Rows from block 2, named by matrix and row number. Rows with one number belong to one channel. Each number is 128 + 32 x the weight over its row's rms, rounded and kept within 0 to 255. All counts start at 0. Numbers have three digits each. After the name is the row's rms in percent of the matrix's.
# convs0: expand pointwise conv (model.blocks.2.convs.0.weight, 240x40x1x1), inputs 0-39
# convs1: depthwise 5x5 conv, stride 2 (model.blocks.2.convs.1.weight, 240x1x5x5, trained with AdamW), a 5x5 kernel
# convs2: project pointwise conv (model.blocks.2.convs.2.weight, 80x240x1x1, transposed), outputs 0-79
convs0.41 112:114123159137134100115140153133120126057190090171099098102109108086170172118124136092095093184141113147107112056156077142
convs1.41 099:128110133135142110092134144175115075132181179092075136183171092127132172146
convs2.41 092:130123147107116111102084124118153154039135190174143080142150113113122130107144168161107132126098129133159056110118162084171142105146106091086109103109155185145111124150176141124151158157164057140103152125079163102104094154202107166135093191
convs0.42 095:104116098112112130114101119199142107145144085234110096138147190151098143087095123112155161183120126110125102162123112157
convs1.42 107:122112088126115119123139098126143164182148127141145207201142139170169163151
convs2.42 150:152126101119173059136116142124106088161159090100115083213132154136139141168140080097149148129156141154127081111114113114121180121197088123084073158160105195050110146101120154107083126131105142168094112100117166157161132141102086170121158161
convs0.43 098:150142201126143121128138134094139098119193127148131090136125125097205175152149172130094151204152135112130152178142142174
convs1.43 096:166160162161176148138128142130114109116100112111089062076105117095068087111
convs2.43 102:112166139051106173135154055155187152100103188159094142122162115159102165092110115126099152135105191105142130115106111155178089121069138125101164139143099133166123086157157089090160114143135165049100104096150094164115159129095167139106161138
convs0.44 109:152105130169077145101117112134150144119161165148128221137107107128145134131088126137132150128171130080162158082141164220
convs1.44 101:148142150115102164146137114102163163075120102178178128128075166141143098060
convs2.44 094:079134126144176140116116158133142182118180105129156126134105133118171139137127141061081064150127177168089170138084175152144113126115110087148122085194080113130149123149090135099173132113084111156087093086086141082156098123210126113155137192
convs0.45 108:119178161156152137113197098141156086117155169125166183143201112166110103108152128108115119178110150145191150133133134081
convs1.45 103:132127090098093160153154114099148175195164127138182176159142144118123186133
convs2.45 107:189118160164106168112096144076088063129171145166146116127189105050122145164110117163122115160151124140075167111098150135128104116152132062158134104122107126124197166121088113141129138068109121102075178075105116112134126168157089112181141096
convs0.46 103:076123110073111142146120188090058115149132107102116125165102146155136095129160137068168104110135059120136188120140166105
convs1.46 086:155112099106124101098090123149090112164151172121145182200128134161180137086
convs2.46 095:126098158114154165136179179123123093150108114085130130176148125172091107128086113148202053137114141106155114078087163100140120095101137102128125057128051067087100098142098078174158116166117133132154125153152176127135162145131156183096103119
convs0.47 101:121132143155175120117074100129097138104153111174128159124130138110125171122148169086166092040079110190111144105077097111
convs1.47 119:100090082088118099072074088073103100103103069135138119114113136151135108133
convs2.47 093:149154120074136115133099183155136123174109147107051177105100179101150174158157131134137111177156127172146076109160180203081171106130103186139137127117113143147168142077155112153125123111128208155070146143135123117132110202118134138123112141
convs0.48 094:123120066072109130162118149150120091174177128155156131128115090121141069136127119135078090149171194145155183115152076147
convs1.48 112:146157174147133119140153185131105066045089119126131127083121139156146166114
convs2.48 106:162131145122156151181129092095175128124065124102104096117173072181101158095142109117160137127154151161163142170196161131146122181148164103161130144140102109092176099123056105155142114125102129137136108182073160065163141181106070157118105095
convs0.49 095:183191105087094091154148161139052154119121114157097062167136092147113122130095115145127081118156080125127113103082144110
convs1.49 107:140167164143106132173196137111150140154135117115144124126059096096113064085
convs2.49 107:061126104142119100117125130097138145128147106166098094076090139128111091082066145146114147070148067158158159118130111098132162085130140079193121149098125147094117057088162080093128086115176140170117156149168048132165132134159176139153144116
convs0.50 098:087096088108090079099084090135102062132101153123136117165142108195158105113156095121152154166145064144107119184127145120
convs1.50 090:116139142050127120114174140104127064162178143147070113179150142136111143143
convs2.50 069:100155103153128178125155098168127123125126089098138153142119158129166212126129143145043094156134182139151142150133079134095148090156087186167099164180129153120177110198151139177068132151137107080112160097117177143109148132094165128156090113
convs0.51 111:125186132080109107084095141137104135098061144084180113092136115123123128082118134143107173159170128211116120160077123125
convs1.51 106:154126146088108181161095105080170167138113071166135103112084176149137121102
convs2.51 120:099113092106134130059106117069156155052099106088115117097145107099159120091058138131125202150046122178129184117084093078114134148151176150154111137147104113116112070139113092116112138131135082170098095128122151141172097129142153165117143169
convs0.52 099:054141167182114144150106120113134146103091142145106145115140092119095218120173132147157130110169062122103064128139125119
convs1.52 100:126112086101120144180229167130110084077123136121129100108113126147158146126
convs2.52 116:144122118199117147185148086115155100129125114083118125073130129172053153088097113104167149120106156110106095147149193085150163170147155146101096119091069139128191140176198155103134110117109066169075146089116150143150132145106087140130115150
convs0.53 074:126138122124125122160124120164134165142135174191154164166206212145157135100121125057123141115110095166155162146101111146
convs1.53 108:090054093057094077109111107088102136114109144127135130136131140138148179161
convs2.53 110:093100098108151114140148113181165145140113104133111206128120149065130149163111186111138115112181168165100124088133151137125151126104137179114140096141051155117077129082092149169141122109186151178097136137098189122142164140124089069137065175
convs0.54 101:107144158132076138115148154098161101071159161125178152118123198078145068096133100089114123081152098134105102161156084106
convs1.54 110:162151130138132140110139110142101097086080118090065063071092108115098095116
convs2.54 098:133054125138128078138107104146146055074143123158093149124130115093142113163101160121098121083113177135222107126222178148123123091129106141125122173166072108125105112061111120157101092146085114070113138106137119153158141134132094108150093127
convs0.55 102:135144127073119156147159187106122076128103149151089137131110194088086186087133187096161163099146158124139132092096095124
convs1.55 100:113093110108114158145111088113159206180139108117166191158147105081129138137
convs2.55 092:136169130139081151138109091119144194157115182058125076153055106137150137134138032121150182094087110163109138163152118126089109145107088107159159155200121135121181135134101102168098141094129170080117110135104165106146162143120138163089137141
convs0.56 096:067138162120092176090121147148095148073114108123138122205114152113146113085102117163113140153137193132155128129129199080
convs1.56 095:132133122123118125165098113141139206046136144148162051144154141129101133137
convs2.56 097:102143183115100082123080126080135092090134135127161161164173187135097143171109171071192093159125131097143172126129080170127100147121084123089126150101086117155134130147168112121094139132129122122145133088171087132168121129083168166203047138
convs0.57 099:124132108120172142115126076124107121081133118039114080164169158174090104086109125094175099177154156156161132096119096125
convs1.57 086:082085160158143152138133163139168193159107143170170146127163088075120147123
convs2.57 076:145098173109141148134095147151091090153097179148099097048177143135116146107110148098153107140123090167086126093044118112127146120166093162111161094147193144201150143107151186158146133135097124148124124125100145171097160061122115143161168072
convs0.58 111:079118147115104136066111166128099182056133097153167131180106160129139105111125128193126139159121186118122147138141198128
convs1.58 108:132115138127132135082166139107091121227078126103181134082141125161112115138
convs2.58 089:108111199098098082116126154101157101101156142152155183188142125140096123173109165089207104165135117100122160120145081160116095142114085131103138128080081133167146124150164134071104125138136129103138131084173105122176154134107117197160046157
convs0.59 093:128131125122176148092135118168120156073128169080119149122150197098122142107117122094173082121065077090156114148109062120
convs1.59 095:138160180138118137168150169155120104111130128117069050083090129103095102106
convs2.59 109:151093115158115115117121126100133157224196084184133141146121140158146120112115174169150120120125125106163158159135151120105097147141113128135149119135080138127160106117097145168111137132126143150156113158096186036091165153177117209147181055
convs0.60 104:220118121122082081155106137130115112069142138078138096107153116112089166134095077141152137114125139128181091118085070121
convs1.60 100:098110126159131100186182155090174169193153119167166130121133155104101116112
convs2.60 094:130146080136075169134161133100172081091163167101123176196099118116095090130092115109131114112155087187116104120137108080139098170139068135167104099162160160148082073189174175086126136162118151093119092109126100155184148155157135129129155165
convs0.61 105:115113102120156156153097099160194098084085136113158144144116126153115136084055160152156111083064125107112140140092187165
convs1.61 119:141146163134110150153132162127107096102117110075067064068093118095115094103
convs2.61 085:139151171139122063137137158110127090085147163211128133107107086118144160137118127172177101097156140133110092136158092095143088125129173123124070155159096054133171102116111120085068144091103176098159080165116125085116078161067131107097152112
convs0.62 106:150114155120119197124175154136117114163145129124121164127154166156140134116207114152167087222122105145134159123132178169
convs1.62 095:143130108149162133087074086145094113106075104080112092099103093088104090092
convs2.62 081:142088091125137119145131126114140180120083124124136092156099118105077095098124145084105105050095158123108119124115103092155214099146113158098117118154092099131158114157120218125147112124170184113080164143177084191092107115115062117162122103
convs0.63 095:148149138186168142098168090114057092115086108099115134134179176198122141113116108075153120136161159150152123120159089160
convs1.63 094:123091083120117114181186167151145164171182113137093089077119127103105115127
convs2.63 095:140072129125166150137066128152133097155112180135113142027192174166098174087136136123137153152151070146102167109102141111132131097201090170155130100154169089204141149114143133139125134100169135140092124116083160127149132102115139101168130078
convs0.64 094:047152077157085130155180109128119099140164137129158108107170172143158150097145087147102120096153149118165136144057140175
convs1.64 094:123137102096100094107075095123070103117150145086134164158173102177140154179
convs2.64 079:102092087088170122139052164161110084169143162135132127135121137094052147163096138137149107138129106187126162127156177192105167092125170070126136162122144159112110104119131112128132146221160152197126117088105155098166144153138093090093121121
convs0.65 099:112128182129154123172102143094156152054140141116126175074217153143093142144154149133100115143149086104105146165145087162
convs1.65 108:136079134162114138139072161158145167055121150117183144067132113130160111120
convs2.65 085:131173119174033105127133142085134125181081121147153135133138122138123138076095154093121107147179097129188141146186121116120100142131090170083098191134103122173150160180143161124130115084163148155175137130101153190104118167115072182093101115
convs0.66 074:103098089176148132094118093210107161140132174183141168094173193130115132097118111090110129104119101159148110082134131089
convs1.66 092:133162189169142138179169144117156172130115106134107093077115105118080079101
convs2.66 130:150167145207098138136108168189125199117135089123077106147086144149130135141133141210175162139073047128137130145150143165097112104140102123136125139133093111160167103130188121109121123131105101129113106119123086069108090122124160175119191074
convs0.67 103:039101115128145189138125070080117120111105134172082162181138086127126091127148124115092133110167142087165148125120082146
convs1.67 102:142093101137146097092153169130098137157176110130182187113075151137098072130
convs2.67 083:156113119079051135108096189148170097101125156184107182142169146169107074116127104120161131126142086081114122126123089156103070128120118140145157148103156136120075072078129163115134078163091138121099118082067088083136144142183153151123082152
convs0.68 112:103147118157124106136137134144106126130169122120059100109096136136125114070136080198092210115163107103145121052128128094
convs1.68 106:101110142174177105108128199186110116109122197110123142141118090119082119108
convs2.68 098:114089173114170115090053075129138155135137141140063086086126156146197160154125163153119098117123131113188076163086108103106126141104133134182100136090103173096070154131152072116136152114132101157115092099171166181146130167116102137081129173
convs0.69 105:139191126084094153188132103126150107177134135130131148029171119126121075140118078109106127126173080141140133132137160099
convs1.69 097:162081152148121150072203117087114108196074138113142132100146129144118131134
convs2.69 090:135114187076078071115184163145080188179101093127111170164138152137119135098091130099185149120156133150164127121166142121173103106123128107114119125094089156166124139205150099079142141154154100132087089171098092118089163158124085152158178162
convs0.70 111:135107093166120170130211097105103085078155136118138092129133127205112092079123178176150124159133126136122114150106086093
convs1.70 095:133145160173115107097147161181140089076085153145164137094078111164152174127
convs2.70 073:129096145096129184143111090119117122185129139164124106058168138129100095125143147115138119179187117130109168161086137172101179160127105197175200143155178127154131097111153126099136157123085131124071115081049160144139099149150098122180144091
convs0.71 095:108151155095125089098144178166085122188111165136137076139079134197118112174176156147141156145098111097179116172120125143
convs1.71 108:148122103141136114083104112112117082065083098101080066112085116095109107099
convs2.71 084:140089115072053108169101096118141153103142123122166131113096150119066099084144162141184108162134068089113116099149115142161075178114112102117145127148099158134137186116125078105088170137080067193185148097145113125147128109093165110122164168
convs0.72 096:130118127152079103118067115196082110118163136156143065147171105149119129159129171111088135140135072042143107140125132122
convs1.72 107:127097091133117148145155132130172187175149141140190195169114110150162160135
convs2.72 119:127128108149163078124141134136193103125172146110116147082110106120115185132144098169100142157118115088131140110160098173085106134148096148099156136178110201136144130087176081099127167096161080041166124157093135094142122098053135161157086164
convs0.73 089:105121118096102153139130136083120110116145099119082155166076090056121112207113167134089108164143094154138151112145147055
convs1.73 090:113126091122143124095102093115184155107089128160197173120095144161187160132
convs2.73 107:176133115085089136135146118113123090129132106128109052163193162145123072157131142105087120215169116135116086156111122086165138120140095069104148074099092098082165194104121116174087126082140112131115131127165146132119121204115105129091108163
convs0.74 097:068121131178102108154156083123147094094152202114109120108154115084154149101173136138113109126103137126148109158033096101
convs1.74 103:142129171162114155191138120129110090085061119087090112107137131145158188152
convs2.74 081:131143151086193172164146130127168150159086141116095148104141093171081183118121164130157119132129116138184125154190154095160146153161129066143133139110118155088160076142069090122139129195108141096199092124116115081189123183111095149104127100
convs0.75 097:111088142178073136123118219173107147105150157093130136059098096195163098107124095136151140129089144145135110107137124111
convs1.75 096:114116132117135091129180141095086129190190110081094180176134107099134141137
convs2.75 091:168129149132135184107109100098099170100162139140131118120123117097172089109178106064055136150121113089169122092143156172147144148130167146052141080132115183130072138082117121105099106157153094132121098061090153100206127164114126172122142095
convs0.76 102:078097044159124115141116123139116109152126154086128060090158114124164172111106107183067142152083139123112102121136162084
convs1.76 101:115094086054117125111104089099158173124131101134140176185134129151181158137
convs2.76 109:077145134128167111117112124159131128175080137098074107086121137111072146153129125161142154129079147130160138105188132159114078163152149099186162142154045152096090119125113148240147167114118146153149118172135110152125119125131181198108128109
convs0.77 088:147135095098090130147158188094141104114119072136151053156144098081158105137115111117127106134145161039110129142185127158
convs1.77 105:115112108103111131136148125119138174186178128141173200186156127149173161134
convs2.77 143:081093178123144142175142087125068100145155132146110124151147124133165069091126116126135156074113143138211145119117133037128112185126096133095144096138118121046144128083106181091159159142127117107147177177124063117132162095088129152126119102
convs0.78 096:105097137164090108044169099124093172159147087105097140108111074140104109100115180110093072171101104148141148091135140135
convs1.78 093:095117114113124091084101121104129162138111119177172185140118145177194142077
convs2.78 107:166142123111165155160129141125191131104206150151127136161145099168152103151169119083096138101159153115190178183142150143106106105159100160125123103150114106112203167130094147153139136054135125165091085116118100143028130139146093096175127127
convs0.79 107:115119172141111132108138126151147093142159099147113077126112193131177169109128193150104135199094108185094126179137175145
convs1.79 090:180165133143185142106115134137120134085092125096079089096101102110087073092
convs2.79 092:176124127122106187122176071136141127097124110152121150148129096131089147100117158121075126134089135146074126124086116129140120130048150104102110184161113109125102076125123130088082166146129188071133111123139036127165106157040104145093150164
convs0.80 119:139168135102133160165139093161117162147113082117126096148159120130163127051074167155159084080176131125201124122111090134
convs1.80 100:111153180170109132118192188166117121145174171106111094136155110103118078133
convs2.80 095:142159097117083123136094142064149052097108108120196137141127106126109139105105123121104179106171094134135084072125098117166047138114174132080137133165154151152151098101114110162095133107073122122120168151116154098078156119224135146167154156
convs0.81 099:099118131122084149146161176178104138150179169154154128096094082189161079133138072137128164102108171074113095153142110127
convs1.81 104:141147097084155147175142063115123169170109108107124188133086079105135158110
convs2.81 086:129192109122145146129119162063054165093098101168136147117089126116185100095137106083063124136159107103135160147141144133125142119144135112070165090164067155096100143093126093164130119088094148080141154096123092125155113154132080200066136088
convs0.82 099:099109159080211101125117108130182103168080146121072143193156085131140115133114094157135097127145128186166122116110125163
convs1.82 100:134101095132127117055115140145076097172184137084143187151137112159154139103
convs2.82 083:096110125099181133087046171137120108141102199121182087154112113167128144122112175152123110181097097140110130098086158131094135127136128129073122139070156076162153137095154185126144130135171104094144105106065133100117179156197125094137135181
convs0.83 102:123140088097163116145188074107169158122122090123172137087141131170174107160111052123131142170108194093160132112130098130
convs1.83 104:115079077084111128141121137118133183200177149136149178154122120119090094110
convs2.83 089:154169105101200107186128154120142134147062141154120107110095080148119230088104137133135145132207066131126122099158137147129103113193125102124097107122131090111146134110110136126133091153219135075176121110116101116154120141117100129082170133
convs0.84 094:089119150140131155093125127133114047102094099112143176101146155114118076147154080121143168140179180099125082068150113085
convs1.84 094:151159191177140149182179180132141156170132127144125127117093094119090087110
convs2.84 144:072090113113091085151081105122149140165193039090132126159176135138123121125168136161132101120079100167118140133129164123141148076175105143128127120123100134111100113115125129039130154051090178075131054135144098145131143145084129134147131088
convs0.85 094:086143126127208128125103117131050086112077133194097070143144092111135126113186095158144173125143136136161150123118111132
convs1.85 104:133165114101130138156101088164157115053131159142085102174153113071152160150
convs2.85 074:110104161077125130059100192186107137138128159133200132104164126191092146120136143139142124137088113123157128121077059126101187138111149145090158126081196167164138119126153158145155136133158116147143123076061136134097145162193082142152119149
convs0.86 109:185116084112101101127152118130142101089088180098103109118101096134128145141226090139110128126099153107085113117050149130
convs1.86 105:106114103119131092119109116127114087094129168100074133200187117098186158119
convs2.86 076:110101108123157154101119167157140117110127117111099140203159130126082154177158080154172135139130160164112090115087109154061130117110137046148127164159078110087156104144166102133133125128090094115169040178092078150195118132110161164120118116
convs0.87 093:093111122124127179143161155081134141153113110127168113168141125082176105091111093047126136143132112050078111136183106131
convs1.87 094:111099113108155116109125151136066137147173144137174190173131170173154104081
convs2.87 096:134114071102095114136145163127084115116111164119125127138136108167116081192137127083142113169102110174049148146111092094147064113131100102132109139149131155104121143062150226094091154126182142124129098169136133144195199149102143169129115141
convs0.88 101:126170095193152120127114150092134171191101157085125125119143218099124062114163128137157123118094125163134170100127112104
convs1.88 099:188180167156170159164071128159133127124102136104100078089113112092103116125
convs2.88 094:148106106173160143072102123133159185167145083142094150090099145148157127117132149197139097129100090158113064102114092111186073079098105133132189164084095142092101104162113162151060135129103140125146135107113160141170089127123093131191157083
convs0.89 094:127125102064191091094100135094121113155073130190137116105144118133138144130146102156171148133084092104156084109081190165
convs1.89 099:124102124163124104103131168140099077119207168105085118181157113093125163154
convs2.89 107:071173142186123162097189143140174110094115160142177111117140161132129159109123134067100180120066129180154080176089095142095175112122080060103095183110134117109101169130098141104132143125161075125130105133120171126112158152136178102153159094
convs0.90 104:120084108149130110111083091142063057125113119116159092135199107141131100150152087141133104183112056129105121119171146104
convs1.90 093:162150073132135162187139087136104179179142138087124183173128129129156148112
convs2.90 087:122108141144128174116173096144161119123158125111129130114102175115172157108113129138093076148138136101119178141115096193084174096149118163186137123221127149105174085170130135155052128127148078136093094142131165129155150117074156119192062115
convs0.91 095:150101081047122126146165123154137092156186102141136103123121117150140050147093107120092124152108208154146176125138136139
convs1.91 102:121114088094132151161172145126134146181183131115077045092146120134151106119
convs2.91 107:157135142166133161197137080085166135130073123072106100086134091184073163079098097109174138139133133124130103176163190090140155186140154102133102149112089118103198126175131139126140097127079083144110126123103163108150153168105073161111113122
convs0.92 092:128107058145196181096167082116087187125125174095121105102131142113137119099106092122169141067130104126106154153088153130
convs1.92 099:106095086113109086090093081102083074090090106111091081094124106114121116125
convs2.92 127:100186115147167079115137124157146157158119157106125172120141122128136149148117138149147129133145157174116170223124141113166149118122131065129110105099116126127175104111117105114085146114101149118135187251142162192200142104098148085090120135
convs0.93 096:150127170107137107128143091127135126082118123160117063147179193115098115183151166149157126196091109137117162131053123146
convs1.93 101:092114159149125125082123181166136084104137183141075073150181136130099109126
convs2.93 090:117151112171156144116129102068126169167122158201105116097116146113073101171129140133095096093098131125121109159145145185096148138098145098075138176136176110127089179129128137131060153145100061158156137134099155172220113150137114187083125121
convs0.94 099:114135169135091172084125154121087169086089084137130115191113159121151137113101096182129129149109206140173120119125178089
convs1.94 103:131113138130128148086141152112166042149191105154063133176118129103128148129
convs2.94 106:093156172123078083136072114077140079081147149125142142144148174136108114142110150064179101163141139094148174125126093190147084164141088120091132133112061098165125136142140148133088135125103126128170140083180112134181116157109169178191072134
convs0.95 103:144159081158083141167142083109112101174176095131142127059146135116150137174136159067140138124155119106166098105056130090
convs1.95 104:135165089105146178103072152132168067088179147124091160162121116133159123114
convs2.95 084:108128164098092077096130181122101098105098142141137180157139134181117142124073162100138064121133101093097134135176114099111112076123093102108088126095105131151158107116150161079161140141174125132198083110038116168145119174123082181107173135
convs0.96 107:136183145120108128142112164145096105121088073098160150136108113190129117073111134112146124121095135124106112242170139097
convs1.96 101:135154172144119130167177143086171173125099101172126102058125097104088106139
convs2.96 091:122144138128157144054120118122133112093158115167097158134167196178128129094147032066155167140103125087125130101159124150112157143059169114141083158100113099105087092131114185125157132133070136046144120111162103120151157104149136118082147118
convs0.97 105:196161077081094113122138139174135125093137157113086124124157117129130178188082135161149086156142113100132068097147164090
convs1.97 107:128110100093090133094073089127122086116149149089158172171157139172168178138
convs2.97 096:141116120092093137142146114126147076124166105104113202165106074107075168107132168138139167123121105198180065111126080120115080110105152100121115105136143145154037111138111088131119113153125176089140093124067106088108198171142126126092138104
convs0.98 095:090128092135122101134143069092122111118116135150217118168107109208103063115150149136185142119121091135116105161136091138
convs1.98 095:133118097151134128175081092157120169162071119106098211100129141092145145115
convs2.98 095:101179132114106150124105071144146133198116118118161119120153134122169154123156164114063070131169143134167127160080102089112133121118101196156139173179125136109162184191131123188071099088142143107078180116123144129120108171081128162122074132
convs0.99 100:072092149160107123101115124100104067103111144134140116067119174129044091113086130187126133129135170142096083112138086116
convs1.99 097:149162183160133132167154162137097129149135118107088085112090091095061082111
convs2.99 140:180103130139101112152142105171067085126138124094091154121107097115108128215156185125109144141110121115110103169131158091121111050181128096122116146113119040122079162142116049160119143155117103109141099074104185151090145150096145102127151105
convs0.100 102:087123146133079133152112195110192165090107137195091127117088120083151171175132075151115107105112119110124126166085134102
convs1.100 091:114086092127108152144111082119155188178170140134145179164147122074084107121
convs2.100 092:159132083102137148169072137128113100164089194130137106020180139156093187122139146115127124143188088135114127112125108082147140126204097158137115127154168064184134154130141133155127126097186136085112116129129171121172128091132151123153170103
convs0.101 082:118120151128113106112148115113104081183138074089103103146145062173083118135196084138049114093153156128102143153118143126
convs1.101 090:158178176178152145155184174156143129127140125108083115108115098128071089106
convs2.101 136:076162181154124104121126097128143108142048150127062129157095097094108134162148174099153129161124106143115113173130106195183150178104087149164072128145109099130108093128130119142130172200102186110098099115164126094075182140150086106115160139
convs0.102 104:154134168072094097126124138164124088125110169089082122140157166161183133148188135121187127084062152136125119078149106121
convs1.102 098:147158115111102142106086106143142079120107163093097142210172104122177167141
convs2.102 074:110121159091124105138142198115100112134089121127120190103152092197192123115132120154092174119110130119126105125141118096032112110167130132104106055142150079118118079160155156127126072157133159065122096142107111190149143141161123058104105124
convs0.103 097:139132165137134195127084164115149128139106120122118123126130056056092107119164097059179133157067107136102119084127139110
convs1.103 090:132174184173145172149170168160132137132116153126087074090109087096125116094
convs2.103 112:199147115118091147117135168118119105154151137116100122196078092137083114149121142154141139125172157136166135198161130137141192112079066139118088131131083092122106133152146193147151162118149180141084152081135170107158130102120136132108229104
convs0.104 087:119070123099158223128139187081092179140135147122102091130132151097141146121156131179108106120131103147156137152063092138
convs1.104 094:126110098113128147183168136124114122178184153109072046090117134150141124120
convs2.104 095:159161083085086148190117114109122148150154155113154137108093141166136098118137113159103143096149162161108083147170090090109155160126143107165124127130096087111098143127073102151064037077099153095065133167124163059149155100121153122167089165
convs0.105 103:151124133176094148110129097131227107117141124131090106139131162097071185191144087176132117145119177124150166120153135144
convs1.105 097:130103150151130101101132173166127086099160195122073118134182098109077103148
convs2.105 090:138136095137139161172142105082099134150140109197122124113117139107146075115139135178108142142111145182104123161179079180085167204100140151067085140083074135146146079143157155142154163106133124072128139111155142190119118171193183137133113153
convs0.106 086:099089132132124121152107135168131147171151224142136142125145164144164129098058109136134162175093121080067147134104092097
convs1.106 106:139120125092101139116090101105140131052056108160109109086131190136117092124
convs2.106 094:111152097110130119082139126103174105129132108143130117128089229084116133169133173051155135109136109065137120126103177102129191149146168091122135152109113157087091080140162178148093132088097195099113109131127102137102094061178132106152130155
convs0.107 105:200087163121138105125068091123081126102179168146178122118144161085095108108116139127076138150175101117174134154097136166
convs1.107 114:128149138129145119113134134118084094092092098081079073068094104083084099121
convs2.107 094:148088141107143174135166124102164078184116072196137116101130174144149140107138161122144154142145125131094030188138058065156128084100176128132148149121129138126134123128118132164105113116147112109117150154171113046058104141129155116165164142
convs0.108 086:106122136140167125118126035114113118117152185196114060090144140121107159145175141168141154117140094115175136120068126119
convs1.108 105:098158150124126112175172090110120206134083104150169129067122137117103097152
convs2.108 087:098110102129133138084133159104109139083139166125152150173150126136108101098155163110140097091096110057124185124139135163093159178116115124084134151077110120134113119063126095082058129121154065122142147027139141126143165182125118178083150083
convs0.109 095:113125106127151139144127161088140059154140113099128145131131165087180098157162153137172117152171111210078106103144063155
convs1.109 090:130119083122117130079111067099098098104110136143130134143143162179194178173
convs2.109 107:125104143112122140145168166128131149114124092051075140104091136125110056095125107121123135087109128175159171162114060088134130133133165122123085065137132151144131185191113162179137157136158127078135071134135109078179117169186101188148115117
convs0.110 098:112204084144145116149084179121151125139125128135093122122135078170162088100140053141134115071120153098080099174117151104
convs1.110 104:113109104111109110107088090097132138124091116166130127143102201189144076075
convs2.110 088:134117103144183152170094133157124116191148110166111090168072193100166112155090079133100150141100178169160137147113119151124110169088148135088180128086059064128162090177166120138125090066158118116123108121133100106122090092122174138113165147
convs0.111 094:136123084166113113125121118203137149146159127119105140133164132168124041133156125189123146178077100133076091138118082097
convs1.111 104:107093080119124126115161158176096148202180156125158163174141093151125145141
convs2.111 089:165137156110183077143120163103134122129130131166095204074184107116217085140139089118151137134145112159165169113121141112073107127185152161113111108168140154080183101097136169104078166117112112150108100132127116153166188171096134123101108172
convs0.112 090:126095075064149197132101141120080151143125132115097187138106122134143065085154092135100118147155126141148197100099095127
convs1.112 098:109124116128101100099077060118146123132158148150176209181158136128125106117
convs2.112 095:174105089087111124176142167149169150132103160092135145135141133163093159119121075145143139110173122196127123142193106140097078192130163091128107115145133128116078129085075090124101095074118155101124085170113143045145172160166131137186138164
convs0.113 098:095123156095066174140112131137118176121177079133119094103156117096129132102129140151083082149104134172086179141124106045
convs1.113 103:152158129116114130166192157126102115173194173094090138181164125104126151137
convs2.113 106:111198089088146161155078161146166108146107169101094083117179103150150074146197149076135134081136161135169147147038114082182094122117104119117123156102134086137138144127107112160115089119145126087104096155133069162142094150144135093094086119
convs0.114 101:138150091088091092130088100123091177144114102110034071118110136146044157094085149140133102142105105121131131104124116124
convs1.114 101:145165177187159164174162171159122125184170148145117116103108105116100125093
convs2.114 117:086093116127090036110154138157177113159140142164065055133165106167149144106138167144095086123088128177099149055098156120166146157084154089106094178142116134172138102123131111154093062114117117131119117165155098134167120173136097104152146105
convs0.115 103:140123121160108115075163164076127115090082113158142118118157070100141134119140109120111169132239106131104123142115100188
convs1.115 091:127160178166127104149186164178118099127162160078108101122154114087089095103
convs2.115 093:121114111171076120180108128140167124109159128100168136168119126107137121139169114137140174121179150138197055202100165164086156129116118151120097153162171136173078111137162147183159158081083171112109169128080120150187156157104131137111181137
convs0.116 086:068134123176169141135138095185094155146188192157122111126168126121111140135114086066161145160109098098138174148082143122
convs1.116 095:123100101129130083071139134148068101156170145083131194177124108148165139117
convs2.116 107:190114139108179151134156138134098147134141172099128157143151100087127108158130132099142068167089123102191134089117184151103154097123127138066102098079185191115099113054127127118089117183159097164119106069124140127189162157092169155111141125
convs0.117 100:145102072101134152167141106093132158130082132157159124077100076142146178144134108110080116162140186123155163135119039141
convs1.117 103:116133146162160129143197186146134167183156116148135141081081123125082094107
convs2.117 106:081120104124180099158117120150207154136103116095108135127255104128157094162139075125156139068112120161120168115129116114088076101198126143133108119147125159107161107134070106130135126164132068086139112132122095141167176153137118122108091111
convs0.118 098:203153142124056168161101105106126124111154145109128117063104175145091075166116087129087142145176071137145125118126121134
convs1.118 093:116135165124110101097194137100100099206174086114100169166114126112149136124
convs2.118 109:101194175123085045120102137126090139121117135149155152098140166117160124096143166100096141096101174127096129137150131151106152166144163123102097102133103090149139142119121170083165151118140127158196098128027151165131128184140117160203178157
convs0.119 111:181157119093125151117149129112070148107053106147224126119156127083068121116145156117168115135090128138114124089127147090
convs1.119 102:098133117154159119148147189193120122132170169130088145147144101094067078113
convs2.119 102:132088083129110100126138142165188178196181151109110112141101167126148097177110091136122141139111047125173100220087131133103093126095083058161110147151134106148138193151076153123137139132121107166162151152134161129168102120154107116135120089
convs0.120 092:165085157155137069125157129183098055145088140113091080128150101158136162123165101137185091129153125134166183115142113102
convs1.120 089:116127153135124122173157107108155183070070132161094066148154124079133155127
convs2.120 088:112130191089156145086141126177136098171106148121135217145168140181114172151151156132065051109105121110110139100127103092077140056165077142198081142135138138130181096173127162155118113136167166116088122119101121121143126109118134142130094146
convs0.121 083:148155131134125204169120141092106167138093120136097172161134128138135136077155107197126088122170183186152164118123105082
convs1.121 103:106137166140103091149175134086096158176132060107146169093088100151152104107
convs2.121 087:110161120123116117154059111091102086086130178116103174150155212168130137143166142098148104090089165084093117107097116180168088143169128078107137130079146135167106125129115158165110134104059113176149123122153081160148136161147210136145120159
convs0.122 093:124140152094089119182163148072105105119127056061115129139116091114169139144091137153114155040112138139116095117135081143
convs1.122 119:112140141137133132112104109122105076076082110094090090068094131087071092111
convs2.122 128:075127090134109136165090179133140115129073180175124115141126070122124181083130032149152146150189134134128172144140067137134128059113127143177140118106132139148104158110111116086160144138095143100111133127101152148124064180069115083149083151
convs0.123 097:115132148139087157101138157161105144107084091117117105203085146101147147111108120173140146121117213121160104121087198089
convs1.123 100:131142121122122104183145075144071151193079128112119200104106122123162123117
convs2.123 100:099172177138051080124077099079139096087140120135141146144139164106140121118093169066150096159147124092166174131156089170137100138137098134089124167136052091167154150151151133111104145089120146128177168092143105131171118150073150180165074134